Weights of a small self-supervised image encoder: norm layernorm.
Rows from block 4, named by matrix and row number. Rows with one number belong to one attention dimension. Each number is 50 + 10 x the weight over the matrix's rms, rounded and kept within 0 to 99. All counts start at 0.
# q: attention query, key and value (stacked) (model.blocks.4.attn.qkv.weight, 576x192, the q third), inputs 96-191
# k: attention query, key and value (stacked) (model.blocks.4.attn.qkv.weight, 576x192, the k third), inputs 96-191
q.43:35 56 44 53 59 56 65 49 42 53 45 44 52 58 57 50 46 47 40 59 57 36 42 49 50 40 64 57 63 63 38 42 60 65 50 43 59 43 41 57 43 54 48 49 66 47 40 44 37 61 33 44 34 33 56 47 48 41 43 53 48 59 66 63 41 30 58 34 42 42 41 39 41 35 54 41 38 41 32 60 54 57 47 41 54 67 53 44 58 44 64 49 56 40 59 63
k.43:43 38 57 51 54 46 55 26 46 46 32 53 34 60 61 40 45 33 40 64 76 37 67 51 55 47 56 66 64 38 67 42 46 62 62 36 49 39 33 39 50 60 33 39 54 46 44 53 54 46 30 50 52 55 55 25 55 43 44 45 20 58 62 60 43 34 57 41 49 72 35 46 37 35 49 46 40 40 38 65 81 44 41 43 51 63 52 54 54 57 54 41 45 37 33 46
q.44:41 62 43 51 56 48 62 51 43 49 47 43 51 58 45 50 41 52 43 61 61 40 42 61 44 46 60 54 55 60 39 49 58 59 53 40 52 44 38 51 45 51 52 55 57 42 44 47 45 58 43 46 38 39 51 55 54 44 42 57 46 53 56 56 45 45 57 38 37 47 49 39 40 45 50 45 46 46 34 62 54 57 47 46 59 56 51 47 63 48 60 47 56 39 51 58
k.44:42 46 51 57 55 51 54 34 50 51 38 53 39 52 61 49 45 38 46 60 70 33 62 52 57 48 50 58 57 46 57 42 49 58 56 47 46 43 41 42 49 48 46 45 50 46 48 51 51 43 39 52 49 46 54 36 52 37 38 47 29 53 59 63 46 45 62 43 48 62 41 48 39 49 44 42 44 38 45 58 74 49 49 43 55 64 48 55 52 61 56 45 44 47 36 45
q.45:54 42 49 55 44 54 50 49 47 50 46 59 49 46 51 53 51 44 57 46 39 59 54 50 43 48 43 51 49 40 53 53 44 41 55 57 51 58 56 42 55 52 53 52 41 61 59 44 49 50 59 55 55 57 40 41 56 59 50 50 55 51 48 42 51 60 44 50 60 48 51 58 56 54 44 56 49 49 57 46 48 44 54 57 44 42 46 51 46 60 44 47 41 53 49 39
k.45:53 55 42 49 54 49 49 65 46 53 57 49 59 47 45 57 52 55 54 50 37 59 37 46 39 50 51 44 48 54 44 55 52 41 44 57 51 53 65 55 50 51 52 56 52 49 47 47 49 55 61 50 45 45 47 55 52 60 57 53 64 51 44 46 54 57 44 51 58 42 55 51 54 49 54 49 55 53 49 46 39 52 48 51 44 45 50 45 53 47 50 54 50 56 59 47
q.46:63 39 58 44 39 41 40 48 57 42 58 62 54 41 57 56 62 54 58 38 41 59 57 36 57 56 38 50 40 34 67 62 48 40 43 64 44 62 56 44 58 43 53 43 37 60 54 56 57 38 66 58 62 63 42 45 53 58 58 44 52 45 43 36 55 58 40 61 69 52 58 61 59 57 52 58 53 59 68 38 44 41 59 57 46 35 44 54 32 58 43 55 51 66 44 40
k.46:59 53 48 42 42 51 44 69 59 51 66 56 68 44 42 55 56 54 63 39 31 63 36 48 49 56 48 34 43 55 38 66 55 42 37 62 50 59 72 54 57 41 59 54 44 54 58 51 47 57 65 50 53 56 37 62 54 59 64 54 67 45 37 37 57 58 36 54 55 37 67 54 67 60 49 59 56 57 56 37 25 55 55 63 40 33 45 45 40 43 45 49 52 63 63 48
q.47:64 36 56 47 38 42 33 40 60 45 57 59 52 46 51 46 64 51 65 41 46 65 59 44 50 53 35 47 42 39 62 60 54 39 40 59 45 60 64 37 64 51 55 42 32 52 49 55 64 41 66 58 67 63 45 54 56 59 64 44 54 42 35 41 56 65 40 61 62 60 55 64 67 63 53 66 54 54 67 37 42 35 57 63 44 37 42 61 32 51 34 50 52 60 44 40
k.47:60 55 51 48 41 52 49 70 56 52 70 52 74 43 33 62 55 62 58 36 32 61 41 44 46 47 44 36 40 63 36 59 51 44 34 62 52 61 71 58 53 36 61 53 51 58 61 48 41 61 66 49 52 48 35 71 46 59 64 49 76 41 41 38 60 66 42 58 50 31 65 46 66 58 53 50 56 56 57 41 20 45 59 58 44 38 43 45 45 45 45 51 59 55 66 52
q.48:38 58 36 56 63 54 66 50 47 53 41 35 51 64 53 51 36 46 38 64 58 31 39 52 53 41 66 53 61 61 34 48 59 65 56 38 57 38 41 65 42 51 43 51 65 41 46 43 34 57 33 39 36 38 58 45 48 41 42 52 45 60 67 66 46 35 65 41 40 42 40 34 41 38 45 38 37 42 38 63 53 60 38 41 52 66 59 44 67 49 64 50 54 33 63 59
k.48:40 43 55 52 54 46 56 23 47 46 24 52 32 59 62 40 49 34 40 66 71 37 67 53 53 46 52 71 61 38 64 43 52 58 59 40 51 39 35 45 51 59 33 35 54 41 45 51 54 45 33 44 51 55 55 27 58 38 39 51 23 61 66 61 38 35 59 48 48 68 34 53 35 38 48 48 43 42 43 60 79 43 41 44 56 62 54 56 55 59 57 40 45 41 40 45
q.49:39 54 44 52 60 51 58 53 43 57 43 38 42 62 55 48 45 51 41 65 58 40 45 53 52 38 59 50 60 58 35 44 60 59 57 38 56 44 38 52 37 60 49 52 58 40 35 42 37 60 40 43 33 38 59 50 52 37 37 50 51 60 63 65 51 42 62 38 38 42 41 37 44 41 54 38 46 39 33 59 50 60 45 40 54 60 56 48 63 41 65 46 61 37 60 56
k.49:46 44 59 52 56 54 56 32 46 46 30 45 40 55 54 46 44 50 40 61 64 37 63 52 49 40 49 58 63 49 61 36 50 53 57 40 49 40 30 46 46 60 36 33 53 48 51 47 57 49 35 41 49 51 57 32 47 36 34 46 31 55 63 59 46 43 63 38 43 71 36 55 38 45 43 43 48 45 44 59 73 44 50 39 59 63 51 65 59 56 53 48 47 44 33 42
q.50:33 55 43 55 57 50 64 52 42 54 37 42 49 57 56 48 45 49 39 55 54 41 44 48 52 40 60 52 64 56 34 46 58 63 50 39 55 48 49 64 42 55 53 43 67 44 36 46 39 59 31 41 37 35 59 45 46 42 50 57 45 60 59 61 42 30 56 42 50 44 44 39 44 42 53 38 39 41 37 67 49 63 43 39 52 60 51 38 56 45 63 48 59 36 58 58
k.50:40 47 55 52 54 53 55 27 52 48 28 55 35 60 60 45 51 38 45 65 74 40 67 52 55 52 50 68 63 41 66 43 50 60 59 42 52 38 31 41 52 55 36 33 53 48 52 48 56 48 30 45 49 56 61 34 54 41 41 47 28 56 65 56 46 37 56 47 49 67 34 54 40 43 50 45 48 46 44 57 76 41 49 49 49 57 49 57 50 63 53 45 44 37 32 48
q.51:39 61 43 49 58 47 65 50 43 53 43 41 53 61 51 51 45 51 41 60 59 34 46 45 50 42 65 52 62 61 36 46 54 61 52 39 55 45 45 64 37 52 47 47 63 39 40 41 38 59 37 47 42 43 60 51 50 41 44 51 45 62 58 64 41 36 60 35 49 47 42 35 41 43 48 34 39 40 33 60 48 60 47 35 57 59 59 42 60 46 64 46 59 34 63 63
k.51:39 44 56 53 54 50 57 30 46 48 32 50 33 56 62 40 45 37 45 59 74 40 65 54 51 50 57 68 58 41 67 42 50 55 54 39 50 38 35 44 53 63 37 37 56 45 49 47 59 44 32 46 54 51 58 28 58 41 44 45 26 59 61 58 41 35 54 45 46 72 34 52 42 38 45 45 42 49 40 57 76 42 46 44 58 64 49 55 58 56 53 46 46 37 31 47
q.52:35 61 39 49 61 58 64 61 44 54 39 40 52 56 48 51 40 42 39 63 54 37 41 55 48 46 62 58 64 61 32 43 55 71 53 35 60 42 44 59 40 56 46 51 71 46 39 43 38 65 36 37 34 36 55 50 47 34 49 59 48 59 60 62 42 28 60 37 42 42 38 33 44 35 45 30 44 42 31 70 61 60 38 32 57 67 57 43 66 45 60 48 55 32 64 68
k.52:40 42 53 54 62 45 53 28 49 47 25 51 29 58 64 40 50 39 41 68 74 36 64 51 56 50 60 67 59 35 69 39 44 65 58 37 52 36 30 48 48 59 34 41 54 45 46 53 51 46 31 42 51 56 55 28 60 40 39 45 22 60 65 65 38 38 61 46 45 71 33 52 33 37 47 48 45 40 41 65 85 45 42 40 52 61 51 54 59 56 56 41 44 43 35 43
q.53:64 41 64 49 36 46 35 46 54 48 64 65 52 37 45 47 60 58 67 35 43 61 63 49 53 53 39 43 35 42 65 54 43 34 44 63 47 60 54 39 59 45 57 51 32 58 57 61 61 34 70 56 67 64 42 56 50 63 59 42 55 43 34 31 55 66 40 60 61 61 60 60 58 67 55 64 56 59 68 38 40 38 56 61 49 33 44 57 35 53 40 56 47 66 40 42
k.53:63 55 51 49 43 53 47 76 50 52 73 47 70 39 37 61 52 65 60 36 28 63 32 51 46 49 41 33 39 65 33 60 50 44 42 65 51 59 70 57 50 37 64 62 41 53 54 46 41 55 71 52 50 50 43 71 46 62 56 51 79 44 38 38 64 60 36 55 50 34 71 52 70 67 57 58 58 58 58 40 17 58 58 61 44 35 44 47 40 43 44 54 56 57 64 52
q.54:64 39 61 51 44 43 40 43 56 43 56 63 48 44 57 50 55 53 62 43 43 60 65 37 60 51 39 44 37 41 57 61 43 43 46 57 39 54 60 45 56 50 51 42 33 63 57 60 56 38 58 54 60 64 40 45 46 59 56 47 57 44 36 35 50 62 38 63 59 55 52 62 60 50 49 59 57 59 60 41 48 37 57 62 47 36 45 58 32 57 39 53 43 64 46 39
k.54:60 51 47 49 43 54 46 68 52 54 72 48 66 44 42 57 53 66 60 34 33 65 34 46 43 52 47 35 39 53 42 65 48 45 40 58 53 62 64 56 52 49 59 53 47 53 52 52 45 59 63 51 56 53 41 71 47 62 60 56 73 37 34 39 58 65 41 53 53 35 65 56 63 53 53 59 59 56 56 33 25 57 57 59 45 34 48 48 41 40 47 54 54 57 67 53
q.55:62 43 60 46 37 49 38 40 58 43 54 57 53 41 51 52 63 54 62 44 46 66 55 42 51 55 36 49 43 39 59 58 49 35 48 59 45 57 57 40 62 47 48 40 33 55 60 59 60 38 59 60 62 59 36 45 49 65 61 48 47 39 41 39 56 58 41 64 63 59 54 62 57 59 45 59 55 53 65 38 44 40 59 63 46 41 44 55 32 52 42 52 50 58 41 36
k.55:56 53 48 43 46 45 51 69 54 52 68 47 67 46 42 59 53 54 54 38 29 61 35 47 41 56 43 36 38 56 38 62 48 42 43 54 55 54 69 58 49 43 55 58 50 51 54 50 47 56 65 52 51 49 38 63 51 57 65 54 68 49 35 39 56 62 44 58 57 38 65 54 59 55 48 51 51 61 58 39 26 53 51 60 45 41 42 44 43 42 44 56 51 60 66 46
q.56:35 58 44 54 57 51 57 53 44 51 43 42 48 47 50 53 47 48 42 57 58 35 45 63 44 46 63 57 62 64 38 45 50 60 49 42 54 44 42 56 45 51 52 53 61 44 40 46 43 55 40 42 42 41 62 58 53 42 45 55 48 56 61 59 51 44 63 37 41 45 48 43 43 50 52 42 45 43 39 63 50 60 43 45 60 62 56 46 60 43 61 44 55 36 60 63
k.56:44 46 58 53 52 50 54 33 44 51 33 47 40 55 60 42 42 42 38 59 69 32 63 54 59 47 51 62 64 42 62 42 45 65 54 43 48 36 36 48 54 53 40 43 45 47 45 53 52 45 36 52 47 48 56 35 48 42 41 43 34 57 60 62 45 43 61 45 45 60 38 48 35 51 48 45 38 41 39 66 76 52 42 43 49 59 50 50 57 53 60 47 51 38 38 58
q.57:36 61 37 50 60 54 65 59 44 52 39 41 46 56 44 45 44 48 41 62 51 40 52 54 48 45 56 48 62 56 39 43 53 58 53 44 55 44 40 58 45 54 46 55 67 50 47 46 40 55 40 42 42 43 54 50 45 35 46 51 45 61 63 65 44 44 61 41 40 43 46 43 39 45 48 38 50 46 41 61 55 63 43 37 54 57 50 46 64 53 64 58 52 42 60 60
k.57:40 44 47 50 60 46 50 31 47 40 32 57 33 56 63 41 49 40 47 62 70 42 61 48 51 52 52 59 60 38 73 47 52 57 65 40 43 42 37 38 53 68 45 41 57 40 42 54 62 36 40 49 50 54 56 33 52 44 43 50 24 52 59 56 43 36 57 50 51 69 38 51 40 42 55 50 52 45 45 62 79 47 44 50 52 62 57 62 54 61 54 47 44 49 37 47
q.58:56 43 52 50 48 52 43 46 57 54 50 60 52 47 49 56 51 43 57 46 46 57 56 41 50 51 48 54 43 47 52 54 45 42 51 50 46 55 55 48 52 51 47 44 45 60 57 55 51 43 61 49 55 54 38 45 55 58 53 47 54 50 49 42 55 57 41 59 56 58 50 53 58 54 43 55 51 55 55 47 49 37 56 60 47 47 49 58 43 53 39 53 50 58 46 40
k.58:50 53 42 54 49 48 52 64 52 50 58 54 59 50 48 58 50 48 54 45 38 52 41 47 45 54 54 40 44 52 40 60 54 46 44 57 53 59 65 52 47 47 58 53 48 56 52 49 45 54 59 53 49 51 40 58 52 55 57 54 60 52 44 46 54 59 50 50 56 37 62 55 60 49 54 53 54 55 55 40 34 57 49 53 48 42 48 43 48 48 46 48 52 54 63 51
q.59:46 52 49 51 59 50 56 46 48 46 49 46 46 60 46 45 51 54 44 53 60 44 43 57 55 53 61 51 55 60 48 45 50 55 53 46 50 44 42 56 46 54 51 57 61 45 46 45 45 51 40 46 47 48 57 53 49 46 36 47 47 55 58 61 50 46 59 47 35 43 43 41 43 48 54 41 50 45 41 58 54 61 42 45 54 56 49 45 64 46 54 51 57 43 51 57
k.59:45 46 55 54 51 49 49 41 51 48 43 53 43 55 57 45 47 52 47 59 67 45 58 57 55 50 50 56 54 48 60 46 45 60 57 42 47 41 37 47 50 53 45 47 53 47 49 52 52 40 35 49 45 49 60 39 46 46 36 41 39 50 61 62 48 42 59 48 39 58 35 49 42 47 46 46 50 49 45 61 68 49 49 48 56 58 51 52 51 53 56 49 48 46 34 51
q.60:65 47 57 52 43 46 38 50 60 47 60 63 54 37 53 53 59 51 62 44 48 63 59 49 52 55 36 52 40 39 54 61 46 36 41 62 43 58 53 40 61 50 47 52 37 66 59 55 59 47 68 53 59 61 46 50 54 57 55 46 50 41 41 42 56 67 42 56 55 53 55 58 63 59 47 58 56 58 62 42 53 40 59 65 37 36 39 60 40 58 42 51 43 59 42 42
k.60:56 54 43 44 49 43 44 67 53 53 62 54 60 47 46 52 56 53 59 38 36 61 38 44 47 58 46 39 40 54 34 62 51 39 46 63 46 62 70 55 46 45 56 60 51 56 47 54 49 58 60 57 51 52 39 65 52 63 61 57 67 42 34 43 55 64 39 52 60 38 66 55 62 52 50 56 58 56 56 35 22 62 54 53 40 41 47 48 44 43 45 50 54 63 60 51
q.61:50 53 54 44 50 48 45 45 53 45 53 52 46 59 49 44 46 60 49 53 59 49 49 50 53 51 50 47 52 50 50 51 49 56 51 55 52 45 47 48 55 45 50 50 57 46 44 48 50 46 44 50 51 48 52 57 46 48 44 44 52 49 54 48 45 46 52 52 41 54 46 48 44 53 54 53 49 44 53 48 50 56 50 44 55 51 51 50 57 46 56 48 57 55 47 52
k.61:53 45 54 48 50 49 49 46 45 48 54 48 42 46 50 46 50 58 53 43 52 51 54 53 54 52 48 52 49 54 51 49 48 56 50 54 46 49 44 51 48 49 49 54 50 47 50 46 51 47 51 59 47 50 49 47 49 55 41 46 45 42 52 50 49 53 52 50 44 55 46 49 45 56 48 48 55 54 52 53 53 49 51 49 59 53 49 54 49 57 54 53 43 52 44 53
q.62:59 38 62 53 38 45 39 48 54 49 61 56 57 42 53 48 61 55 61 37 43 62 57 38 49 60 36 47 36 44 63 65 51 39 37 60 42 60 58 38 57 48 59 44 33 56 57 61 66 43 68 52 63 64 43 58 51 65 57 43 55 42 41 41 55 57 42 63 59 61 58 64 64 59 55 67 56 61 63 32 44 34 54 64 44 39 44 58 37 51 40 45 50 67 45 44
k.62:60 57 48 44 39 51 46 70 57 58 67 47 72 44 38 64 55 57 59 37 29 60 42 53 45 54 50 36 44 60 29 56 55 48 34 60 53 55 71 61 51 29 63 55 46 66 54 42 41 62 69 53 49 46 40 72 47 60 67 51 71 45 41 43 63 67 41 49 48 29 66 45 61 56 47 55 51 58 56 40 26 50 63 50 44 42 45 40 47 39 46 51 61 54 69 51
q.63:35 57 43 46 60 59 61 52 41 55 48 45 44 56 54 43 43 48 40 60 58 36 42 52 48 43 63 55 60 62 40 44 57 61 55 42 51 40 38 62 43 54 43 54 61 39 43 42 40 53 39 42 42 44 62 59 48 42 40 56 49 58 58 59 46 42 59 39 38 41 40 38 40 45 54 40 43 51 35 57 51 61 41 42 61 60 56 41 66 45 57 50 53 39 53 64
k.63:43 43 59 49 54 52 57 33 48 50 36 48 37 54 54 42 52 47 40 60 69 39 58 59 55 50 55 57 56 47 64 43 46 62 61 41 47 39 31 45 52 63 44 44 53 47 45 52 59 45 33 52 54 49 55 33 48 41 36 41 33 53 65 61 39 42 60 44 44 69 38 50 35 45 49 47 51 46 40 64 70 46 48 47 57 60 53 53 59 55 54 49 45 38 42 47
q.64:40 52 45 52 53 54 59 52 43 45 39 42 49 57 52 48 49 36 44 52 50 44 40 50 40 52 57 48 54 47 38 44 52 57 57 42 50 51 50 54 44 52 57 54 48 42 52 54 48 59 44 55 45 45 52 43 42 49 49 54 55 55 58 59 48 52 53 46 52 43 46 43 48 43 44 45 50 47 39 56 52 61 52 44 44 50 53 50 55 53 54 51 47 47 52 49
k.64:54 50 55 53 47 57 44 33 52 46 41 54 47 52 53 45 51 54 51 55 58 54 65 53 50 50 45 58 54 44 68 51 46 40 52 44 55 44 43 45 64 57 39 46 50 53 49 52 57 42 51 50 54 53 50 43 53 50 41 51 39 55 43 47 51 47 53 52 53 56 50 62 46 57 52 59 47 51 57 45 62 44 51 56 48 49 53 63 47 52 41 50 52 47 41 34
q.65:57 37 56 49 43 49 43 47 52 44 54 54 41 49 56 46 59 50 55 44 47 55 51 34 52 65 44 42 45 44 55 52 53 45 51 57 41 58 51 34 53 54 58 55 42 39 51 56 57 46 54 60 54 59 50 42 48 54 55 49 54 42 39 47 49 59 40 59 54 65 52 58 65 48 49 55 55 59 52 40 50 49 56 59 49 40 46 60 42 52 44 43 43 57 44 44
k.65:42 51 36 57 54 48 50 54 46 54 67 44 55 52 48 53 45 60 52 51 43 53 41 50 53 53 49 41 47 61 37 47 50 53 38 55 49 58 57 60 44 37 55 58 46 52 45 46 36 58 59 50 40 47 54 57 51 47 54 58 69 46 47 51 50 43 51 52 53 31 55 41 46 55 51 40 45 43 49 49 29 65 43 42 46 51 56 34 47 39 55 44 61 55 61 57
q.66:60 36 60 49 39 38 39 43 53 50 67 60 42 50 57 45 62 66 65 42 52 60 62 49 59 56 39 57 34 47 70 62 53 37 33 58 46 48 52 42 57 38 41 45 50 46 50 53 63 30 64 57 64 63 38 54 49 58 54 46 48 43 33 36 49 52 48 63 55 56 58 63 56 59 58 64 52 47 62 41 39 36 50 65 55 37 51 58 38 49 36 53 64 63 35 41
k.66:44 60 39 52 50 49 58 77 50 60 59 46 65 41 37 58 44 47 39 39 38 45 30 48 45 42 60 39 51 64 22 47 57 65 51 43 50 55 56 70 33 39 64 66 55 55 58 49 31 68 50 52 38 37 47 72 42 45 57 47 68 52 59 58 50 54 48 41 45 29 61 36 64 48 48 33 49 49 44 62 32 55 49 41 46 53 49 28 55 49 57 55 56 48 68 66
q.67:31 74 31 44 67 68 66 67 40 57 39 31 57 43 36 67 34 34 37 70 50 35 37 74 35 39 63 53 73 64 38 39 45 68 56 30 57 39 34 67 30 59 51 53 63 68 62 38 36 68 36 37 37 33 55 59 51 33 42 66 48 68 72 67 49 32 61 38 38 35 40 32 29 41 30 34 43 50 35 65 71 73 47 39 44 65 59 41 69 56 65 66 40 32 68 69
k.67:53 42 65 42 45 43 41 23 48 36 26 60 36 58 59 42 59 35 55 63 68 47 63 41 48 58 42 74 54 21 82 50 34 44 61 51 46 38 40 25 58 67 32 37 57 42 51 64 75 35 49 50 71 66 54 28 65 56 44 48 16 48 48 45 42 49 40 63 55 83 33 71 44 43 53 66 61 60 59 47 83 46 46 65 51 48 47 77 49 64 40 55 31 58 26 29
q.68:37 63 37 57 66 64 67 67 36 53 32 33 59 41 52 57 38 38 37 65 54 35 30 49 43 46 62 44 68 63 36 39 46 66 64 33 52 58 46 59 32 60 60 58 53 49 48 57 39 64 31 44 37 33 63 53 52 36 39 61 56 64 69 64 45 40 56 37 38 43 40 37 40 30 46 33 42 56 31 69 55 65 41 33 44 61 50 35 65 44 64 53 36 28 64 64
k.68:57 43 65 52 45 54 39 21 59 40 34 57 35 57 62 45 56 45 56 60 57 55 81 57 57 55 41 68 50 33 75 56 41 34 57 51 51 44 41 31 70 59 32 37 44 50 53 57 66 35 52 53 64 66 52 29 54 52 42 43 27 44 40 41 50 47 50 61 50 78 44 71 40 51 48 65 51 50 56 43 75 45 50 63 47 47 52 67 43 52 38 45 49 52 22 32
q.69:32 75 35 50 66 67 68 67 40 51 43 32 62 45 36 71 33 33 34 68 53 30 43 65 33 34 65 55 73 66 38 35 40 64 57 36 60 41 37 68 37 60 47 51 65 67 61 37 35 69 33 39 32 29 60 62 55 36 41 65 44 62 71 65 45 36 62 32 38 32 38 30 33 36 41 35 45 49 32 66 59 71 44 38 42 63 56 34 69 52 60 67 42 32 62 66
k.69:57 42 65 46 52 47 42 21 51 37 29 61 31 59 62 45 61 33 55 62 66 48 67 46 52 56 40 73 52 26 86 50 42 38 65 49 41 37 34 29 59 68 35 33 56 37 46 59 77 30 45 52 66 69 49 29 64 60 42 45 13 48 53 43 46 49 42 57 55 87 37 65 44 39 51 65 61 56 55 53 84 39 52 68 52 53 46 72 47 68 44 52 35 52 24 34
q.70:41 55 44 51 58 58 61 53 47 55 52 48 58 50 50 60 45 46 45 57 54 42 53 61 48 37 56 52 62 59 47 43 51 61 47 42 60 45 49 63 49 45 42 40 62 63 50 48 40 57 45 42 43 48 54 56 46 42 42 56 45 57 54 55 56 40 58 45 46 42 42 46 38 53 50 43 52 47 48 57 45 48 50 42 50 52 53 40 57 48 54 59 54 43 54 59
k.70:54 45 58 48 44 56 45 36 48 44 35 55 51 50 53 47 55 36 54 53 59 46 64 52 49 49 49 60 50 40 61 47 45 48 55 45 48 43 46 43 56 63 40 47 55 52 57 48 64 47 48 46 61 52 46 41 55 56 47 41 30 49 54 51 53 53 47 54 47 70 48 58 48 48 50 58 50 56 56 55 64 39 58 56 49 52 50 63 49 63 43 55 37 47 35 43
q.71:38 67 40 48 58 59 69 61 41 55 34 40 58 43 38 54 44 44 33 66 49 30 40 65 45 36 65 51 66 63 34 45 46 64 63 35 62 48 44 60 36 66 55 47 60 60 53 46 37 64 36 42 36 31 58 57 47 35 39 55 51 65 70 66 49 38 63 32 43 36 47 39 35 40 43 36 39 58 36 68 54 60 52 33 37 61 61 41 63 48 66 49 48 34 59 64
k.71:56 42 65 50 47 48 36 21 55 40 33 61 36 55 57 43 57 37 58 61 68 50 69 50 54 61 38 69 51 34 86 57 43 40 60 55 45 46 38 30 61 57 27 44 54 47 54 61 69 34 43 54 69 59 55 31 56 51 51 45 19 53 50 44 43 45 45 66 58 82 35 68 41 46 51 70 49 58 57 44 74 38 53 60 59 42 44 68 42 62 39 41 45 54 25 36
q.72:32 63 35 45 63 57 70 57 42 53 37 34 60 46 41 59 42 40 32 68 52 32 50 65 46 31 65 56 67 63 36 42 50 67 63 37 59 49 41 61 38 55 46 49 64 57 53 41 32 66 34 41 39 36 56 54 50 39 41 59 43 66 63 63 48 33 59 36 38 37 46 39 32 44 49 40 41 47 31 71 54 65 45 34 43 61 62 44 69 45 62 52 50 33 63 63
k.72:55 43 67 47 44 47 46 24 47 39 30 58 43 51 61 41 59 37 51 56 71 43 65 47 55 56 42 70 52 32 81 53 44 41 60 51 44 41 41 31 58 64 30 42 57 48 58 57 69 36 42 52 68 60 48 33 56 53 48 42 16 54 55 44 41 49 46 57 59 82 38 64 35 43 50 63 56 58 54 49 81 35 55 62 54 55 48 67 51 63 44 51 41 54 22 33
q.73:35 73 35 44 68 62 71 63 32 55 39 34 61 46 38 72 33 37 34 66 49 30 41 75 41 35 63 57 70 61 38 32 43 69 62 32 61 44 37 71 37 56 44 49 67 66 58 36 30 69 27 41 33 30 62 54 51 36 35 60 41 63 67 71 53 28 57 36 36 29 44 33 26 42 32 28 48 50 27 66 61 69 48 38 37 64 56 31 66 51 69 70 38 25 67 68
k.73:54 43 63 44 48 45 39 24 48 39 26 56 30 53 64 40 66 33 54 60 70 50 66 48 51 56 44 77 54 24 85 54 39 41 69 53 39 43 39 23 60 66 35 37 57 35 51 61 76 34 43 49 70 67 49 26 68 60 48 42 12 54 48 42 48 54 44 58 55 87 34 65 41 42 54 65 58 58 58 54 85 41 49 71 58 53 44 76 53 67 38 52 38 53 26 32
q.74:34 69 37 50 65 68 72 69 39 60 37 35 65 43 44 70 32 38 28 64 51 32 38 70 43 35 67 56 71 65 33 34 42 70 63 36 63 45 36 69 31 59 47 44 66 63 58 43 29 67 28 33 28 28 59 61 48 34 42 63 43 65 68 74 48 32 64 36 37 30 40 28 28 34 39 34 45 52 28 69 60 66 49 35 39 69 60 37 72 50 62 62 42 28 68 74
k.74:51 41 60 46 51 45 40 17 50 36 26 61 34 52 64 41 60 31 55 61 64 50 72 49 46 59 45 76 51 20 86 53 38 39 62 54 46 37 31 27 58 66 31 35 56 45 48 59 82 36 43 48 73 65 52 29 57 58 48 45 13 46 51 43 42 48 45 60 59 88 30 72 39 39 50 69 59 59 59 48 86 41 51 66 57 48 44 76 48 64 38 49 36 50 20 32
q.75:56 44 55 49 49 48 46 45 53 58 56 53 54 56 53 52 52 55 56 39 50 57 62 52 56 53 41 53 48 46 59 48 54 42 37 54 48 45 50 52 55 43 41 43 57 54 48 46 51 42 57 46 54 58 47 54 54 55 58 49 51 44 47 42 53 49 54 54 56 48 49 55 55 57 58 56 52 38 56 39 39 46 50 58 54 45 46 54 46 46 45 54 58 61 43 42
k.75:48 57 48 43 48 55 55 72 45 57 61 44 61 44 37 61 45 44 44 36 47 46 40 56 43 48 56 48 55 55 29 51 49 58 51 41 51 50 54 67 35 51 55 58 57 57 54 46 39 59 49 47 37 38 47 69 54 50 53 48 53 50 56 52 50 51 51 44 43 38 53 42 58 42 50 39 51 50 48 59 44 50 50 51 47 51 44 41 57 52 55 58 44 40 64 63
q.76:63 43 66 47 43 46 38 45 60 44 58 62 47 48 51 52 60 67 58 40 49 67 64 48 58 53 38 58 39 50 62 64 50 36 40 62 42 43 60 37 64 39 43 39 54 57 48 47 65 35 63 56 62 63 39 52 58 60 63 39 43 41 37 38 53 58 40 63 55 58 53 61 57 62 58 65 56 46 61 33 44 37 53 62 52 39 47 60 43 49 44 53 57 68 39 43
k.76:47 57 39 54 53 48 56 71 47 54 60 46 55 44 45 52 40 47 47 47 44 47 23 47 51 50 60 37 46 67 23 46 57 64 49 49 52 56 55 70 28 43 64 64 49 54 45 45 39 58 44 47 40 44 48 68 43 52 59 56 70 53 57 53 51 51 47 47 50 31 54 40 61 47 51 36 48 49 40 50 28 60 47 38 52 50 45 31 57 48 55 53 51 49 71 72
q.77:72 28 67 55 31 31 25 30 64 40 69 69 42 59 66 29 68 67 71 33 47 75 61 21 69 68 28 48 25 36 72 64 56 25 41 70 39 63 64 23 71 36 56 52 29 31 38 61 75 26 75 65 70 72 35 43 47 74 62 32 54 29 29 29 49 73 36 75 73 75 57 73 74 62 70 69 62 49 71 30 32 26 53 65 59 31 42 71 27 52 29 30 59 76 29 28
k.77:43 62 41 53 54 59 61 83 47 68 79 39 70 45 34 59 41 70 42 40 28 56 33 52 48 39 59 25 53 79 10 44 63 59 37 46 57 63 65 80 39 29 71 64 45 60 53 40 18 70 53 48 27 32 53 76 34 44 59 53 89 49 50 56 58 54 53 35 42 06 69 31 68 62 47 30 43 43 42 48 11 60 51 30 41 55 51 20 52 29 59 47 64 44 81 72
q.78:63 31 61 51 45 43 39 45 63 43 55 58 45 59 57 43 62 54 63 43 44 63 53 37 54 58 42 53 34 36 56 55 55 40 44 63 40 54 57 39 64 37 53 50 42 41 45 47 62 35 61 61 62 67 40 42 48 63 54 47 48 44 35 34 46 62 41 62 59 70 54 62 71 54 59 60 58 41 69 31 45 39 49 59 58 38 43 62 38 49 39 43 52 63 44 30
k.78:49 58 40 49 52 51 62 67 48 62 71 45 61 48 43 57 43 64 41 40 41 50 38 51 51 45 56 35 51 72 22 52 54 57 40 49 55 59 61 65 43 40 62 50 53 58 43 49 34 59 56 49 34 41 45 66 38 47 48 57 78 47 47 54 51 48 52 43 50 20 64 41 59 54 50 32 50 41 48 55 25 57 48 40 43 52 57 36 50 39 58 52 62 51 70 62